From a checkpoint of a small autoregressive pixel model.
Model: 16-pixel images, arch transformer_decoder, width 256, norm layernorm, activation reglu.
Training: soap at rate 0.0015, 6600 steps, batches of 192.
Data: 90422 training examples, 14.0 epochs.
Rows from block 4 of a small autoregressive pixel model, named by matrix and row number. Rows with one number belong to one neuron. Each number is 500 + 50 x the weight over its row's rms, rounded and kept within 0 to 999. All counts start at 0. Numbers have three digits each. After the name is the row's rms in percent of the matrix's.
After each neuron's rows are labels from the 100 images, of 14976, where the neuron reaches its largest size: "responds to" is what is common among them. Only what is clearly more common there than usual is listed. The data: photos of plants and fungi (iNaturalist). In brackets: how many of the 100, against the usual share in percent.
# gate: MLP gate (model.blocks.4.mlp.gate.weight, 512x256), inputs 0-255
# fc1: MLP up (model.blocks.4.mlp.fc1.weight, 512x256), inputs 0-255
# fc2: MLP down (model.blocks.4.mlp.fc2.weight, 256x512, transposed), outputs 0-255

gate.349 096:508520515511488437440665480457437528548530436546463514476563497469485468526536388463542471500459414464479546556420549531466507526553482521515503495462529502475549520503452465593547462462565490473417572558576509457443518419518451406500520471501441547523515486529503572476427523493509421514503529519394554549466525592505529501467508478469534635521498587414492493431533516487507548463539430496489588471465598572519519523449446615451490518514393548480542527557472536510522413496372417581431542447545458490497528462451547452445493406527590531571474503564522482509445654527522545348483433501519453461414482491534439509538430470497402505552561538487583447502539437487474514491501443517531440565430408520512462588509503494527471448573520510455587436487488499478483534569510550
fc1.349 094:475446497507519461439444579562439554466435456541574581472528474477441550489520538472549463507495568452487536449503489477379411427457425475408502510405514562527505590458543450529477491455454585439479462472534487498560459510534535535573541475472562589551594504463528496525411441482503537489498440423562512377529599469525446487455513497481466537529540503488482545441371535579486579468523394429467572456450451558491583439432421470507409542523472510480517502533504573534471441491485450532533515475554463553421493495454511566542509485500465553358619468556507484548527538434577513500451489415433605595514487577554414490500497499526478482493525453501526520430530498566493498498467498448563469532495519394482473579448538549526411456556462502480622511643472480544493485489529536
fc2.349 096:517507563405500524390577524483488451504518539418538541511459482456561452532464416537473506455578488461551505483549496535519480525503501524547515560557424501462476509538474492478583593382604380449441622502484469537437496452550460402472501544466536477510495511527529462550413511505435509506495511519499579476408420479558615487530502480506532517511528452554399509488530434546493390470509470398526562540504540457534544501371480639438467456430457476488421513425524405569612519545539515511431430544498480466470613480506419502470472439476504483478361574478514497530481519501523484408474420538538449504485460541572495431441532509410502511553444506461527508616544515512582525501496500546478469535471541549504561427409561535479438512443521540440525520469471502542515505563387493
responds to: class Liliopsida (27 vs 9.4)

gate.196 111:579412494575538613446452582513557604544545533471444557488447570492557588432407548496473561463439532523516501564469395498552486596546459523521551586495426460421488432529561550527594473479541514493481496485500552548494560466486564426495593522408542506597426604519563437480540429497540491502506479487556533529458452506505476578482526436553430484497456460475537444451501578449425510558524469505518446485489506476590473534479560477537504452505502421529492533544477546601478458541522482523503427578504495544511561639481385553553534472509434451585579554447488458605467526493556452484576525486529565490460528478451521480496494479488563396446480408493468503486427513436494548526479430441503506513465462624425509541513506590618574462516413430469509524507483486481467520517464552
fc1.196 109:514514535449515521547517485548507445494525544530531470523446499447508478553527440521486454529475456577523455432527509501532548384319501478504482481552501554550684440641575412453421608547491481574556471507503505458535510516534453434524478380533550516532568523416428551535465483468489505582566497537498515489556619496478435489566409541366526560494598508506500510587431443520571464557542572561473542513495444488498541507615511553511517492482446598497560550544530469480553457514402494625510518453498481480468428439480518518530502545464478534519466437525493530431471541482496482480493541431499510527468483483485466489535464492468425508520517380545493532517525544597472497439534573544606412545512584402561487550491522502419439500452516490472503422475542511501496508552425471
fc2.196 109:496476547595540514464439519518486457572419533488473490489437424433579543405542593409477489445632508508401549503501469540482440591529523568610572596551442480563403539487413495509568468517561544554500556512515545526458407467467562428570486600501461441536548525537476597408505478491507430532470454418538540500530521413432570523542489474497402438466496491504554479523458550457449527510457484523557510551502493591540514438453495525539452532547480414469487456444530508510474502463565524516507489487548543519526478612452489462577454462527554485554441502499537500484468443436449502437550462498469536514521464429543445619464382499485612530465532554427518497580586468501478433550530558434601551489485436618483569506461495570514455475501506470474524537509487424451486450493400548
responds to: order Asterales (33 vs 11.2); family: Asteraceae (33 vs 10.9)

gate.202 102:436513536503563467458479442429484562482541459465497494537486562526479533425556486426501576456475478570492555515478520451537501525492584566539385424415411439439485611422496542594475463508490516533479486521553588593486468538542512421497560570454483421427453586475421527465450557553496429515528563557492614470496525480478477531525470480474440567488508549558470498452524498497463503431485535436446545482489460539520469476609475558524527578431481557494486442503486466456481445403495498557417487505514550374421550442508554523540489448503471517472520496465539500632470488496495494514508546572457532528444411566396481391465535475477541436507611474459437482459475473525468429472610489480583562505467537619498439436570373457430550508549437509514443554512578462504493524444446586
fc1.202 109:640465470550544458527553559542464495487503531473541486457390410495442571542439461528446458590488462497469470522505472535462449511526427493450538558481447579542538529520513436507531545486475489481459468481427475421442566444461542525440613487493555567519456496457563424500404483502545553506477451452525399491572492487449573429482560515498567423492482506451476523521363532534510535558456548605556402529503493486462598454460579440537513433642484422447549539504499506554596525563483477419561512510485482453530514538470517481525520505472538440470409491605510560416533490499428534474460527561502490558494563450576523615554432565448447533500471487478588529569502446521517584532398434437515470504540517413482537543441541556544449520413535479469552524487492476545439506584485392
fc2.202 104:528462598528467458514458476479440419545510463426494557517456522472490456525419477468508500535438540487484518484554507414538570415516466563551426470470631587519483450474525462510491583451508505528479543487513514542535441539464530498491509476531478520563431475481484471590437470617506506481507417436573396456397431565611397551431499528478528534574436527569524526576472407402432478428541466416505446545503527537624517514505382570460474541536459424559416561511535517510457453444454447507529497446495507578482594452533522468434450476513497548587466428552473492473578505495500477503448526435511429495499549435507449545483511553497509396379524525581444529592424503472474511452502531453499424575570504524487431606526513591500455433519513537455479508541520526511592544551531453
responds to: order Asterales (32 vs 11.2); family: Asteraceae (32 vs 10.9)

gate.102 103:416554395528528478480399467567460592458537543545421426533417526423441508543548566397553482473481502525493569516533527479619521561511491502454611417537496612389558472475517542499420534553431416615461524436489519457481527482467504490495450480471578541445511536536593498530491471447399517518499524469510455527477537526549438506497496445384518602392471462483532481487473520532482632457453455536461507571477585431558419474525498502513486481467495520464487464450523450528464428493583545561425456479492403556465494448556459566466520516489491503530439472432405523540513497475531422563544526491497420547455529468518476523591437485486523562568473592437547530524493501517497605604438553523402534432460445410462552504564552445583543476511498477451484534524532477518442508470523532
fc1.102 116:470456607464471445479530524439574504420469482473579485455483538581566534493534526498496437498554534530507480527512518441531630444486426516638386508518475465546553499504524536529532377422490468460593516496448497556557459404501519575525543514472502430573587458441565418583547552502482472461377437402515470492427497472458552565510485602446460447373564557412541494499423515564466485485548499473486515514549457532569565509499529533436480507445435561561516532490565435568535460517512472476546513548501463421481543534590515435495587451507523569451477517469481440483461518520470545488533509474547495499552517370535527527393485606529446540527556517549551452516450579556502477451554520476489511580462446417498424485439458546472386507441548443521539475558509521473452549514448563
fc2.102 101:486494456520532542445536473542498490443383472569492530466477516463437425536452403520508513480532454515535587427472486464492555478469501595412453515407446520442424628500584563571510510473431475473517506393456539483546561510473460563417448506455532527530541493574464590540592591552542556485526572495544523562539461533460480585512435468555436457538427536520526511482520547496514481492479510468456448527578434445422545390364528476538496403561516443499431531521462522592497501564526544494478511571470527497453487563392547526491585473530530456463543522563483508414555496481490580510566522538443450553454574523475544494409427500480425518521407504542450571494551497587491436408476598574459527480544487534536503455507513532621422548536532533450477464560451410440570489523467484
responds to: order Asterales (36 vs 11.2); family: Asteraceae (36 vs 10.9)

gate.23 095:559524463534537425500562521528421525474573553533497534534475546480460496438503516445436527527421527552477494479432562545554447424521521427422560497557514464513484521515532514516460528518501521552539417518451425462415541494527477468476564636507467484552435466486461434597466468444495531514492450475590466483456468487458464461406473561455609600545483440493474572532518476534504523429503461552551533557530467472601578550531414384498587484557541553462482405547468466583494504496565396534566494481461516398546521387499524476450392625511548505444454448606550400554483492465568460509560455545489412518461547480535521487506488596564492499493538490446500414534438505493515487434480533434575412532506425530501503553593574446563566519429498537463500527477591419545562536505531503
fc1.23 093:434496433518543488513527466429576466439552500529518537490511401374435463512509431537500555524579530559603472511361437475575468443533465446512597375476564546554558534484544445442491574524516543518556455497490420470461529511486452541507507433449556532509486473500539518501535543509490446464495528604481554455548427507461517531524497493439457525529481620484547437524521542516441558497464408496528481514557402461438536549483439463583604411470501514492411590451497540531581545466628557375506542468389443513449530555421509414545425588448465484485520516439445521497545520544498550496476524535501471527531431575556554431478555436422463466480512557477576436486574458589512508448506576521482423620479465453480508521515480476477499453478451451556460445474487503521551442459466453
fc2.23 100:468520410471455571426530553484445490554494546507429503521523578543578497559520581576438420485458476464492544578582498430590583515475488465530508524421450529531475491450488506502510495494481530546411517509570507563563561507459511572443513475508567427480496478486456476413481481516538471549462467461550423545546516525553505546480458448526483503516524510454530559467464639529516424485426528533475527505462517465450589463474561600511503511390379521510534488401401471526487521469524497473514444631626482531499473565522495604519539476519438576540596528453515547467477555492425487502430528514532492427442496477494472436606540533431545609526487383472571582515524581591493514599491478566624519489500520491454565435499458566555562482493491477548472491435535533544606555552435448
responds to: order Caryophyllales (27 vs 7.7)

gate.194 102:504538436520395498476525498511485488561530450477486545413524581572487503585661404546455480568524532586524479507462593557530461488481499532553502508505570531558495468475505475513522523479485552386402499411459511453520518450455478536537542628497472590427528559545514544482511551451452515449556549525471463535420416532486548434469471469465434588566565407463520545568559500609434459542456444547479509450506579558462556479481506466439481466529482577527497433485534472427531471583478487521517523505466488537440427379534497535511526481510553465499530470570458541497502489534588469491415514584499485566506569536527486477439495533527506499637544414485536522389489463492478476325511567559565566484536462583500549544445578508436452458495570508476500621468530496508534524457566463
fc1.194 095:528417562559490505657472557500536559588509447482441563484520497506514469458480539416523521477516496463507463381492437528488478516463510409474475533557608463468524435460521557553565570536440406483500497512591550527423486577483527528444480481532448468510547514407554584485475521519459545400550531450504534507535564559628484618468484539499615459457466570468454482582507569401491417419521487370507506496510549523524502504458601499530495438469557418594527539516420483464503501493380491468514549440499603486513479525486471468589514497472486420493438530383466455570507516486538549479509513532554474511430527548498522512485550556509448519481508563358569419525483531479521482507445477444569463593430495437442448424479587481573489529466549506486428523526521471450492444502448503
fc2.194 098:500450483457525590498373500467554499459610630597542473519486346525473539485513576512483518530498582494459540475543422375443551430533488408510471452459477566515502513517482459480545522558537504471547552600508449505580445550497544505486584417404497464530555454450506531459487398407518428523466466521554542380535476479464548497421464411553520552524498493505587534469591573523452575369461443534484512458447545500540531445617460536491565488460567476495473495562605539447451511508559456556549551463465482504550450494508416422419527390468509593446523507566421503456467564562576386466500414498497505555492519479503501485494435517435451484467489477541511486452510459447535562567557480457468493494465498475563566436560504518478511515508494536502499521483516500547452537429483472
responds to: order Caryophyllales (28 vs 7.7); family: Cactaceae (26 vs 3.3)

gate.488 096:509536507498510477354491461469383473538510496505502539527468545542506628562532564467476443512418529423509446541532546522456470532407500541495448544527454358496602453543510501491565531527520498481484544506531519534416517498477490466462471571537470587421459566484421463475453508594561516513462549507570455516480400410501533432465512442511530504513502514405541528423445461456506552512527557588513537494471464536483469555477492470414505589607521584519561485443488502536465517458551505442504412424486439472521591555436577455587544460469567449484434514534500440505566498442558496519518464510462527515489598485558565555503438491493535506524484483544583430468395543432541549539497532437533537595503374561492463525418486552597415540553391569388546510494522468497481542543584465
fc1.488 100:468471535586514511552472446490473483557464543425471475480440510530494540505500529517442443458514500559538600555538481565524490524484502585449489439493480490415458446526626487499504437409500435416533409406495541571437544442425515504524470501471471541486502571540414466601489515573563409529594519497476473522544413479484442619501410511500520472461483506550486495534494524456444563539442514616594459534505445490570458467507428463465510479486495396432530546603509467502567538442498534485560521485433521534497560566535514420469510425409582493514562411394469467496552485511499521511497462548520560548499504565481608550414500461535595555409476415510508458481452468463502475635601559513470536512509405525490460509504544472522550504460436484507463483546481420416424472478453357
fc2.488 095:542604459505495445540439435508537457518518498544450458548545485434485547524568508453528572504423579487455354461565535449483466525534432474395456475527453564459466539525470545489564471597482547496483514535438483508543510538437475398488547531504438395490553442628497565567531466552444566546540497563465506488447555432561488529505547531407520527461528598466461509489497492481443497464484490448369477490475531426496519466492478460512554476552552486597510541533536512506446537511364548516534429504472603536468490458563527491571457539563505564409487520554463521496514591514503586439435511520438516598478471411534549508487512494528501480517534533648551499489523460559526542483490594511542590439476430535505395495560436399471522570547515429565531496458549504534617414474519581
responds to: class Liliopsida (27 vs 9.4)

gate.167 101:570482532474499565522429510457506473506576446552417457476497548543473555588467523462516573623500558471514623415556445499475486499469422491552512490500504550523488447473483504508500509464415509481478586501545463543521580539464536584483579514519558466534479535537494392515568562527530502528467519466453464486552437571508581496491509414526507531454542455398432503475561475407425471550649501528503456587498517593544505516564527521532460467426525406450471473411420495434482496453462492551443588557476521486498427456507515511507472556430560600461480542528496470457458440550555402414447488550534395457573528427565471514452445533434537418517562536443477498414581478514539612502509429530526473574423525501443475538517487530502550494562456512521502545586424520508560472352450444
fc1.167 110:487457459541459508525500497645486452463463454494493438476499397570541573557515488430552473465478403469450515561447544413482524454511411498492436555459602535517479465587483549482635482442476493595538519474500414462505553472532565457577504469520544521481547472453560496572483506470544431546413410488494463488449528474407506458474529585473557508480431477496473468528535527612407514522452560518466491525553526548581492406472433479551506460524483550526375507560499506543530494532478580536495460532546496533545455559422528486435479463466525454518366512499557423495607475498526506537503599462446410422555501468518477546513533493532566456500472575501442601451514426465567473501516597612524522471524526567499508475567610449435392506503555547502539490573524478587574493453461564
fc2.167 108:485483501472441615604541513495435451449439433450556506486494521495492493526512530398401504518495481553523509486454487543522530490599481460468528468602477625610495475514509451430510517482559462427552536494525439417440453556470492482547565560494493547512486480566541515538478460459475490557623579497529385527573495545480541457555448461541462585468434448414591561464467487564490531507536492541541609559482581541517583444525458486455541469550437466576479500613587492458507506464470554529426576440482487456439505430468551492508465581455478558502467448531507449433498597484457486528524470472436564459465463433479437500515362494495558410480591550505464473411490541476476432530477499441536543429561560548538466528574473555518535545516582401474429444497542589445595496507487460
responds to: order Asterales (30 vs 11.2); family: Asteraceae (30 vs 10.9)

gate.99 101:518483509506490483460513453522555591484450435501526512518516487530516467511547389409416490535520465567492536442480519510502528421458435491545493552490526468550521505519464456540479545531546464485477451418502486597533485493521519568481621555460457438459596504423553505499478560430512479388399569575449438513445387429555459505592470471570535481464570414510504401512565526418496540549551524527533449429456598491501472506470521476455554553500447532535396479535503565485539560400454559602598443538518521480505461572513487486539644490528437554467540477640484437472470469513489448632468429496499445442486517490465483474444545518579557420566513446549531468426494519517495529467447518514487450553492445529555584435424504630478456458506482540515505546473462506451450580532611489
fc1.99 093:470497533588495506516600564498465391427507421500507526506460483496538504600542450474521549427492445553549513424517475458479368524404403524494515504508460559439596401518484485391430487590484426504543404448428488535497547491563530540534551486507406490490471510501456495438508506449587491484514403465454549529544497481511406556510473510435450438569519465431438456440606504534538487545482486563528421568580416545437574480450481495499553561445393501420537507464547419458521459550453457477441509493511358493587546459495522520598574475518505463538445530577415563501532510616568500460497496470415485488427408404550483443513489385519490498550505510517557536466504461547538495480567552499492563541452480431506508569525545525543466553521473549515532487548542491426498455450529525
fc2.99 098:580597461505429458571511507499390498421512417546512520437550590429520496398476579471492473533471483442561459513490388582420482537528583546462499505522496430391515498576478545613456477494478511490465465518526535487563496515525463479478496436494588578433475481448416459510490475591521504536566560502548487538503356506495453426389443508503504531466484433525456494496501424464531428589476462467425526517471427480458409490554562470569425544570478542443585489472560429449470543441511498578436477531477501457469447439500433592453450533480536506434503483447519486492508454437436511498493558477497506535550532613540457466532490647487445408477454552475506541584512499542549463546479594547531473581477546508490488479511551531439558518418453446514513525562465611446470441549585495
responds to: order Caryophyllales (37 vs 7.7); family: Cactaceae (34 vs 3.3)

gate.312 106:507491452469532497549466500522408581519531425532486495530480497576427512564582542487473485420388516421488417505444450545561458512459424514543680513456550492468480476531487490539463502444594469548537568437601523411498462449530574600468489551481616476438499506476554532603514496506465538589589546508451485509486526494557498517519489508450513471510559426513542528522532487586429521509479533486496544443466577523548509449566453424502508460563533526525442625564563425552564410453461461592545484434530447474437486553497522565507498464470447423537477422482478484523469481516471547537532473455564570461471471506479502448456382488490582516533449408463391470502541383431540479536445471481445427474455469458428514516504534554494504599508479507424474587475490437631523516577499487
fc1.312 102:451583555489489568498491483518464566520443513561487584526510570492437462511596549480384584425569501530537573516499511466480587469473496526522503481552471489474428425489526392471515481473586545497499495368512548447456492511418589557466547530459501546501490405567536494522533503474524568541495534582376526539504484521439445505488448487507584556530474506523399447528489448575543629581491519519517494490483453553415514507546559425539566489515484577525400513572491444474493396476481535497487520465587479462518494421482576594492432489515548452453475497559473570560489458490433549550488431539546532537532355519445514441368543519517517529432476468432487416486515441510511496437442503575400416529353510493469442449534514583476448600447463498503445505507495515517530489535552538
fc2.312 100:508444494531431444453521554623495462480540538466485443508485437496619518476474398455505540554546476548656463466517460473504537550500582484436512480498492461500528507409529478475503462481513524580519449492473542503543650460605509484483472579509437525446420511482497442497528557438484480486518483527530508515512523659531454507515500529543479568488455556543490451509571457463514478427537450463494559465582467511463389563445561512479369457505469498530570498488591477493473473499486413478483536550577488532504489485524424600541539498540469469550508469552560514496558455476429430444573567475426516509471511614468398573522502502606586478531410538509550491570515473427465431477512562511485602463505484535472502531453419511425399466461624486438547576559611500546544482463532560
responds to: order Caryophyllales (43 vs 7.7); family: Cactaceae (41 vs 3.3); text has "cactus" (30 vs 2)