A small autoregressive pixel model, trained from scratch: 6600 steps, 14.0 epochs.
Rows from block 4, named by matrix and row number. Rows with one number belong to one neuron. Each number is 128 + 24 x the weight over the matrix's rms, rounded and kept within 0 to 255. All counts start at 0.
# gate: MLP gate (model.blocks.4.mlp.gate.weight, 512x256), inputs 0-255
# fc1: MLP up (model.blocks.4.mlp.fc1.weight, 512x256), inputs 0-255
# fc2: MLP down (model.blocks.4.mlp.fc2.weight, 256x512, transposed), outputs 0-255
gate.27 [151 102 116 122 129 125 115 132  75 122 117 180 155 102 136 115 127 131 160 130 161 108 153 102 162 120 136 118 100  90  95 116  78  92 143 139  86 119 199 128  99 105 122  74 140 168 141 157  68  96 123  88 147 137 143 150  93 142 157  97 116 117 128  92 136 136 155 140 148 137 119 158 113 129 132 137  81 138 150 143 135 109 163 128 116 151 122 111 102 119 120 109 128  66 129 117 139 152 121 115 176 167 157 125 115 126 110 152 130 115 116 159 119 145 140 124 156 124 133 113 164 140 138 138 149 125 123 121 139 172 152 138 119 131 117 141 151 137 113 153 143 142  87 113 144 134 154 127 124 112 118 162 142 142 129 145 165 147 141  99 126 112  74 127  99 138 145 123 114 103 124 148 116 122 133 165  98 147  86 110 155 158 145 131 137 140 115 108  98 112 128 157  54  87 112 101 162 100 106 133 117 134 143 122 131 152 107 136 126 141 128 159 154 149 150 147 153 123 133 118 104 136 119 120 155  84 101 115 114  98 120 147  74 122 154 105  99 107 175 127 136 115 126 133 110 118 111 134 132  80 128 136 114 169 149 125]
fc1.27 [137 112  95 115 101 128 106 114 140 166 163 158 160 120 140 145 116 149  98 168 114 122 137 140 148 113 137 114  69 129 109 140 144 126 149 104 100  92 137 133 102 130 139 129 175 112 140 134 129 137 101 127 131 129 147 118 119  92 165 153 151 154 134 113 129  83 115 142 136 136 130 114 122 109 135 115 155 128 130 138 128 161  73 137 116 128 153 128 188 115 114 106 116 148 124 116 138 125 137 124 125 108 160 122 114  90 132 118 134 135 144 142 139 116 124 117 112 158 122 115 123 146 114 152 128 183 108 116 113 126 125 116 113 139 138 167 128 108 162 127 116 102 120 127 126 147 154 124 116 141 135 135 157 156  84 120 107 118 167 127  99 156 130 118 103  93 134 144 158 102 154 176 136 112 100 129 155 117  85 141 124 109 104 114 118 141 141 133 154 161 129  82 159  97 125 184 129 179 146 127 118 115 143 125 107  90 127 140 101 103 166  92 138 101 113 110 134 121 141 134 151 150 150 102 163 151 171 149 159 114 112 153 133 120  67 127 107 147 100 102 153 133 120 106 124 143 119 122 141 128 114  86 149 130 126  79]
fc2.27 [147 106 164 133 162 131 137  96 170  90 108 164 106 170 103  99 148 172 117 120 123 106 126 123 133 141  83  89 143 147 165 146 134 101 127 134 108 150 146 144 133 160 150 144  97 127 128  93 136 123 106 143  95 127 143 153 130 117 148  77 104 160 121 112 127 129  98 170 152 139 132 149 146 133  74 103  77 134 155 122 143 136 151 140 159 144  96 171 129 118 146 126 136 136 158 124 147 121 102 152 163  74 103 114 136 111 131 132 116 128 113 122 103 130  90 137 110 139 132 141  90  98 132  97 130 118 107 147 131 133 156 138 133 107 130  98 132 101 145 111 152 122 116 118  95 150 128 140 160 102 106 154 190 146 126 139  86 166 171 134 152 131 132 153 107 142 162  82 127 117 149 109 100 139 113 122 136 148 117 108 110 147 128 145 135 111 121 175 137 133 126 121 108 173 116 167  99 109 141 125 153 141 122 123 133 145 103 112 130 153 144 133 106  94 163 165 156 127  98 169  85 108 114 169 139 114 120 108 143  99 158 131 123  97 159 101  97 114 130 148 177 108  82 140 104 151 117 123 132 141 115 108  93 108 165  94]
gate.28 [174 125 133 130 101 122 119 171  60 126 137 113 121 115  97 107 128 108 123 118 118 160 104 159 131 134  97  95 121 136 141 154 144 146 139 170 110 113 139 144 139 109 111 127  96 113 105 131 140 106  77 117 105 199 162  46 101 124 115 116 127 110 112  80 129 127 157 122 132 117 116 163 152 110 130 130 162 139 154 130 163 140  68 155 152  95 132 162  69 129 161 143 109 136 140 120 148 140 126 144 100 114 163 111 160 142 145 135 121 130 130 143 110 151 135 110 106 111 151 170 122 138 123 127 148 128 117 137 121 106 105 120 162 111 140 112 151 149 102 134 141 132 124 123 172  53 113  78 109 146 159 110 131 137 124 142 114 103 126 129 127  99 121 114 129 129 120 179 139 136 198 127  80 115 151 155 138 165 138 109 164 117 164 125 114 114 123 163 117 133 121 149  63 117 128 129 110 140 151 125 112 129 123 116 167 149 107 121 144 128 127 176 145 120 123 140 129 125 145 122 140  99 181 152  95 178 128 179 122 125 166 139 106 119 108  98 126 107 103 204  84 206 126 138  94 128 129 180  80 105 193 143 140 158 168 122]
fc1.28 [116 169  67 133 149 132 121 152 107 121 167  95 169 136 144  91 112 149 141 165 129 178 125 112 148 112 107 137 127 147 131 112 175 114 147 147  88 135 134 136 152 132 135 127 141 128 175 143 136 146 135  99 152 138 107  99 139 123 124 128 120 128 102 137 140  94 104 132 103 146 101 152 132 127  92 133  96 112 132 172 115 149 188 102 136 136 157 141 118 111 169 159 166 146 135 101 126 133 135  86  96 143 154 147 105 123 104  95 116  82 102 135 152 114 113 109 166 123 137  89 128 120 120 111 133 138  79 160 111 153 147 120 123 134  85  97 135  76  82 130 111  72 175 166 148 110 130 142 175 122 136 137 131 168 100 162 100 113 123 110 102 166 145 122 120 115 136 128 161 123 122 135 129 157 148 167 101 106 140 120 119 147 149  94 140 146 131  81 148 137  85 137  85 138 141 124 181 113 171 154 129 129 111 120 163 174  84 169 131 128 142 115 155 143 131 142 107 149 151 113 126 165 112 138 128 145 103 116  86 152 105 165  99 104 157 131 116 128 108 107 129 133 149 129 170 111 124  95 149 125 161  87 135  73  91 129]
fc2.28 [175 118 155 152 114 129 165 118 115 120 114  98 133 157 147 152 119 124 107 160 150 122 115  90 106 149 104 142 116 114 155 121  77 154  97 116 126 135  94 124 144 162  99 147  85 126 136 111 131 134 144 149 130 139 157 121 134 132 133 168 111 124 104 138 158 169 146 141 155 117 137 108 138 100 187 132 150 155 113 117 153 161 166 140 136 130  90 105 123 142  91 149 106 167 123 197 137 124 100  99 162 103 153 134 139 155 142  95 143 163 180 137 136 107 101 174 107 130 105 156 173  90 109 183 117 158 132 138 113  91 136 125 146 130 132  97 100 158 131 147 179 157 101 127 125 111 157 157 137 107 141 151 154 102 128 100 136 148 170  62 182 159 126 150 116 130  74 138 109 172  95 147 103 126 131  81 123 142 137 106 109 130 125 100  83  94  98 129 119  72 134 140 140 109 138  79 114 143  85 137 147  90 132 119 126 122 132 134 135 126 124 157 112 110 124  96  77  95 126 120 145 117 106 137 159 116 168 127 145 149  87 118 166 108 142 131 170 152 117 142 143 104 127 137 127 165 108 182 111 140 113  88  81 150 130 130]
gate.29 [ 78 155 159 141 118 101 102 146 168 131 123  98 115 110 120 151 146 160 154 118 133 159 131 158 126 108 128 113 125 124 123 135 130 103  90 118 142 164 133 147 111 130 131 111 134 156 176  99 140 124 119 158 130 112 106 123 114 121 126 120  74 135  74 128 113 150 154  99 157  71 117 200 134 110 140 112  82 132 140 131 117 139 155 124 127 137 109 155 131  93 115 118 119 128 130 113 117 114 123 110 161 145 131 144 111 127 165 173 125  85 128 125 153 109 124 132 145 160 134 135 137 163 117 113 126 150  66 113 138 120 123 137 149 127 114 137 142 136 163 157 136 147 127 143 113 165 110 136 104 183 168 120 165 150 149 186 141 154 135 109 133 133 160 110  60 115 138 110 133  96 148 175  83  99  98 168  99 118 113 145 153 123 101 123 138 123 122 139 103 134 127  90 146 119 130 134  90 168 125 169 101 120 134 112 139 143 160 176 149 147 122  93 111 112 126 141 149 117 103 135 137 153 168 112  92  91 132 105 152 128 129 151 141 135 170 123 106 126 136 137 151 141 131 128 127 120 143 157 104 120 145  89 167 132 133 115]
fc1.29 [114 103 134 149 159 101 147 145 175 117 137 147 131 145 109 143 167 118 113 113  77  98 122 114 150 107  93 119 125 124 116 109 142 119 127 125 138 138 132 134 132 107 125 104 114 131 106 132 161 133 105 145 117 135 136 135 115 132 136 155 143 150 113 122 114 100 111 137 126 180  95 108 110  94 144 142 113  81 136 163 160 114 133 131 151 137 117 113 157 141 138  91 139 145 145 130  62 105  81  99 114 161 134 165 141 112 113 120 102 103 124 153  93 141 121  88 105  68 106 117 103 148 163 138 125 119 176 130 149 166 106 135  75 136 119 165 125 115 133  77 133 144 126 147 141 128 155 127 122 149 138 105 110 116 145 162 142 110 109 117 116  71 119 110 101 143  99 154  76 125 133 127 126 127 143 117 121 122 127 126  96 125 113 160  99 154 145 128 108 103 150 177 136 150 138 122 123 128 140 114 126 165 144 134 146 118 122 164 146 110 149 141 152 125 128 161 126 124 162  91 134 124 120 130 162 157  99 202 159 119 133 113 152 119 114 124 150 140 137 149 128 125 109 136 151 130 126 126 119 119 103 112 106 114 138 142]
fc2.29 [125 136  93 113 176 158 136 170 118 110 119 116 128 116 119 138 122 119 119  99 138 120 133 142 132 148 122  88 115 130 140 163 113 113 121 132 132 146 120 136  86 165 133 127 132 110 112  79 119 146 112 123 134 138  97 148  94 115 144 177 130 156 183 124 145 177 155 114 148 148 113 138  60 109 165  96 130 108 113 118  90 141 117 129 129 126 140 120 132  90  89 163 103 121 112 120 117 154 161 126 102 137 126 148 111 147 132 140 138 151  91 135 110 114 117 160 104 140 117 163 157 155  98 129 139 120 137 152 121 131 142 112 115 127 154 103 108 118  96 112 124 108 128 152 143  96 157 113 142 145 172 136 131 142 123 137 188 127 147 126 123 130 100 154  96 143 143 117 100 125 144 145 139 123 108 105 128 122 150 154 144 127 132  66 126 153 154 121 120 157 124  69 136 146 124 171 158 149 136 107 130 146 129 136  92 143 138 163 116 149 128 153 106 149 122 110 124 122 128  88 135 127 143 129 122 130 132  94 132 106 159 115 150 123 126 107  84 155 150 119 117 137 182  86 164 107 132 147 139 134 137 125 158 150 103 129]
gate.30 [108  84 134 124 141 137 107 180  88 111  82 119 146 157 148 145 131 126 102 146 129 105 108 124 133 165  96 127 125 128 143 133 102 113 178 147 146 138 117 149 120 125 124 123 133  93 147 165 112 119 125 115 114 101 109 121  77 150 119 172 149 180 145 165 161  99 129  88  90 112 101 143 152 125 167 133 117 120 111 106 167 147  85 139 113 133 109 120 126 117 140 152  82 110 100 140 156 145 139 127 141 169 184 175 140 113 161 102 148 129 109 164  80 133  78 134 123 103  95  75  87 132 112 123 122 138 137 117 138 136 139 128 156 150  79 139 156 150 151 116 156 115 133 114  97 139 116 102  97 115 107 119 134 116 157 119 124 122 164 153 183 152 149 120  98 144 133  82 121 103 118  90 164 148 146  96 113 114 140  80  63 106 138 126 123 137 145 127  94 177 108 133 107 128  96 110 102 135 117  82 152  95 191 138 127  90 157 126 186 112 153 134 132 129 117 171 104 116 172 147 109 132 124 117 147 108 130 173 131 118 134 113  93 188 108 136 108 100 132 149 142 118 166 135 136 144 154 134 156 164 172 119 159 141 145 133]
fc1.30 [152 115 108 182 110 136 153 158 208 161 142 120 183 139 126 139 105 105 120 145 164 158 138 147 109 103 129 122 165 127 125 124 134  90 117 103 130  89 129 143 114 125 154 107 113 137 136 104 101 128 118 155 122 123  95 102 103 123 166 120 125 104 134  78  96 121 109 120 141 152  94 140 116 118 114 117 160 135 189 147 117  79 142 139 109 107 121 116 133 151 142 129 120 117 123 112 103 149 154  95 102 114  84 164 106 129 111 108 109 114  94  92 120 134 122 158 114 117 131 154 130 161 110 105 117 156 158 129 149 118 112 103  99 114 141 128 110  87 148 146 142 107 109 146 118 123 138 164 151 182  81 124 100 136 135 136 133 148 116  77  91 133 104 138  82 122 145 136 112 159 119 106 110 125 134 170 141 175 121 148 114 133 104 141 104 135 177 123 155 149 128 125 137 150 121  85 119 128 124 160 188 143 139 140 134 113 115 142 108 134 124 121 141 132 107 122 178 123 117 128  86  92  81 149 106 115 157 146 124 122 161 160 161 151 107 134 182 127 140 123 196 159 156 173 151 151 122 127  68  71 133 142 124 139 142 139]
fc2.30 [100  91 138  80 133 101 115 140 130  95 151  92 139  72 116 110 116  95 132 127 157 123 122  73 158 161  92 124 142 137 103 142 145  97 125 118 116 146 135 140 143 153 121 136 153 113  77  89  90 146 137  98 199 165 108 136 158 138 101 142 157 131 144 180 152 119 159  95 116 143 113 117 138 168 149 103 131 141  80  98 101 156 106  94 143 150 150 146  94 144 180 154 126 135 152 175 142 135  92 134 175 152 127 145  98 170 132 149 170 133 133 129 128 136 117  83 133 131 112 114 114 126 139 121 101 158 121 116 161  74 147  83 149 129 140 122 121 153 143 133 112 151 143 140 142 146 139 128 122 135 112 122 139  99 152 157 148  82 132 129  75 115 143  92 156 157 174 120  95 111 139 116 142 101  79 139 154 114  84 129 133  72 155 119 127  75 139 107  70 125  98 122 137 137 100 168 146 166 123 103 110 132  90 101 116 129  98 145 147 191  77  65 131 170 109 107  83  93 156 134 107 128 148 106 148 124  80 107 123 125  75 186 139 149 148 164  95 159 114  98 126 118 138  99 157 117 150 147 141 124  79 123  96 138 105 100]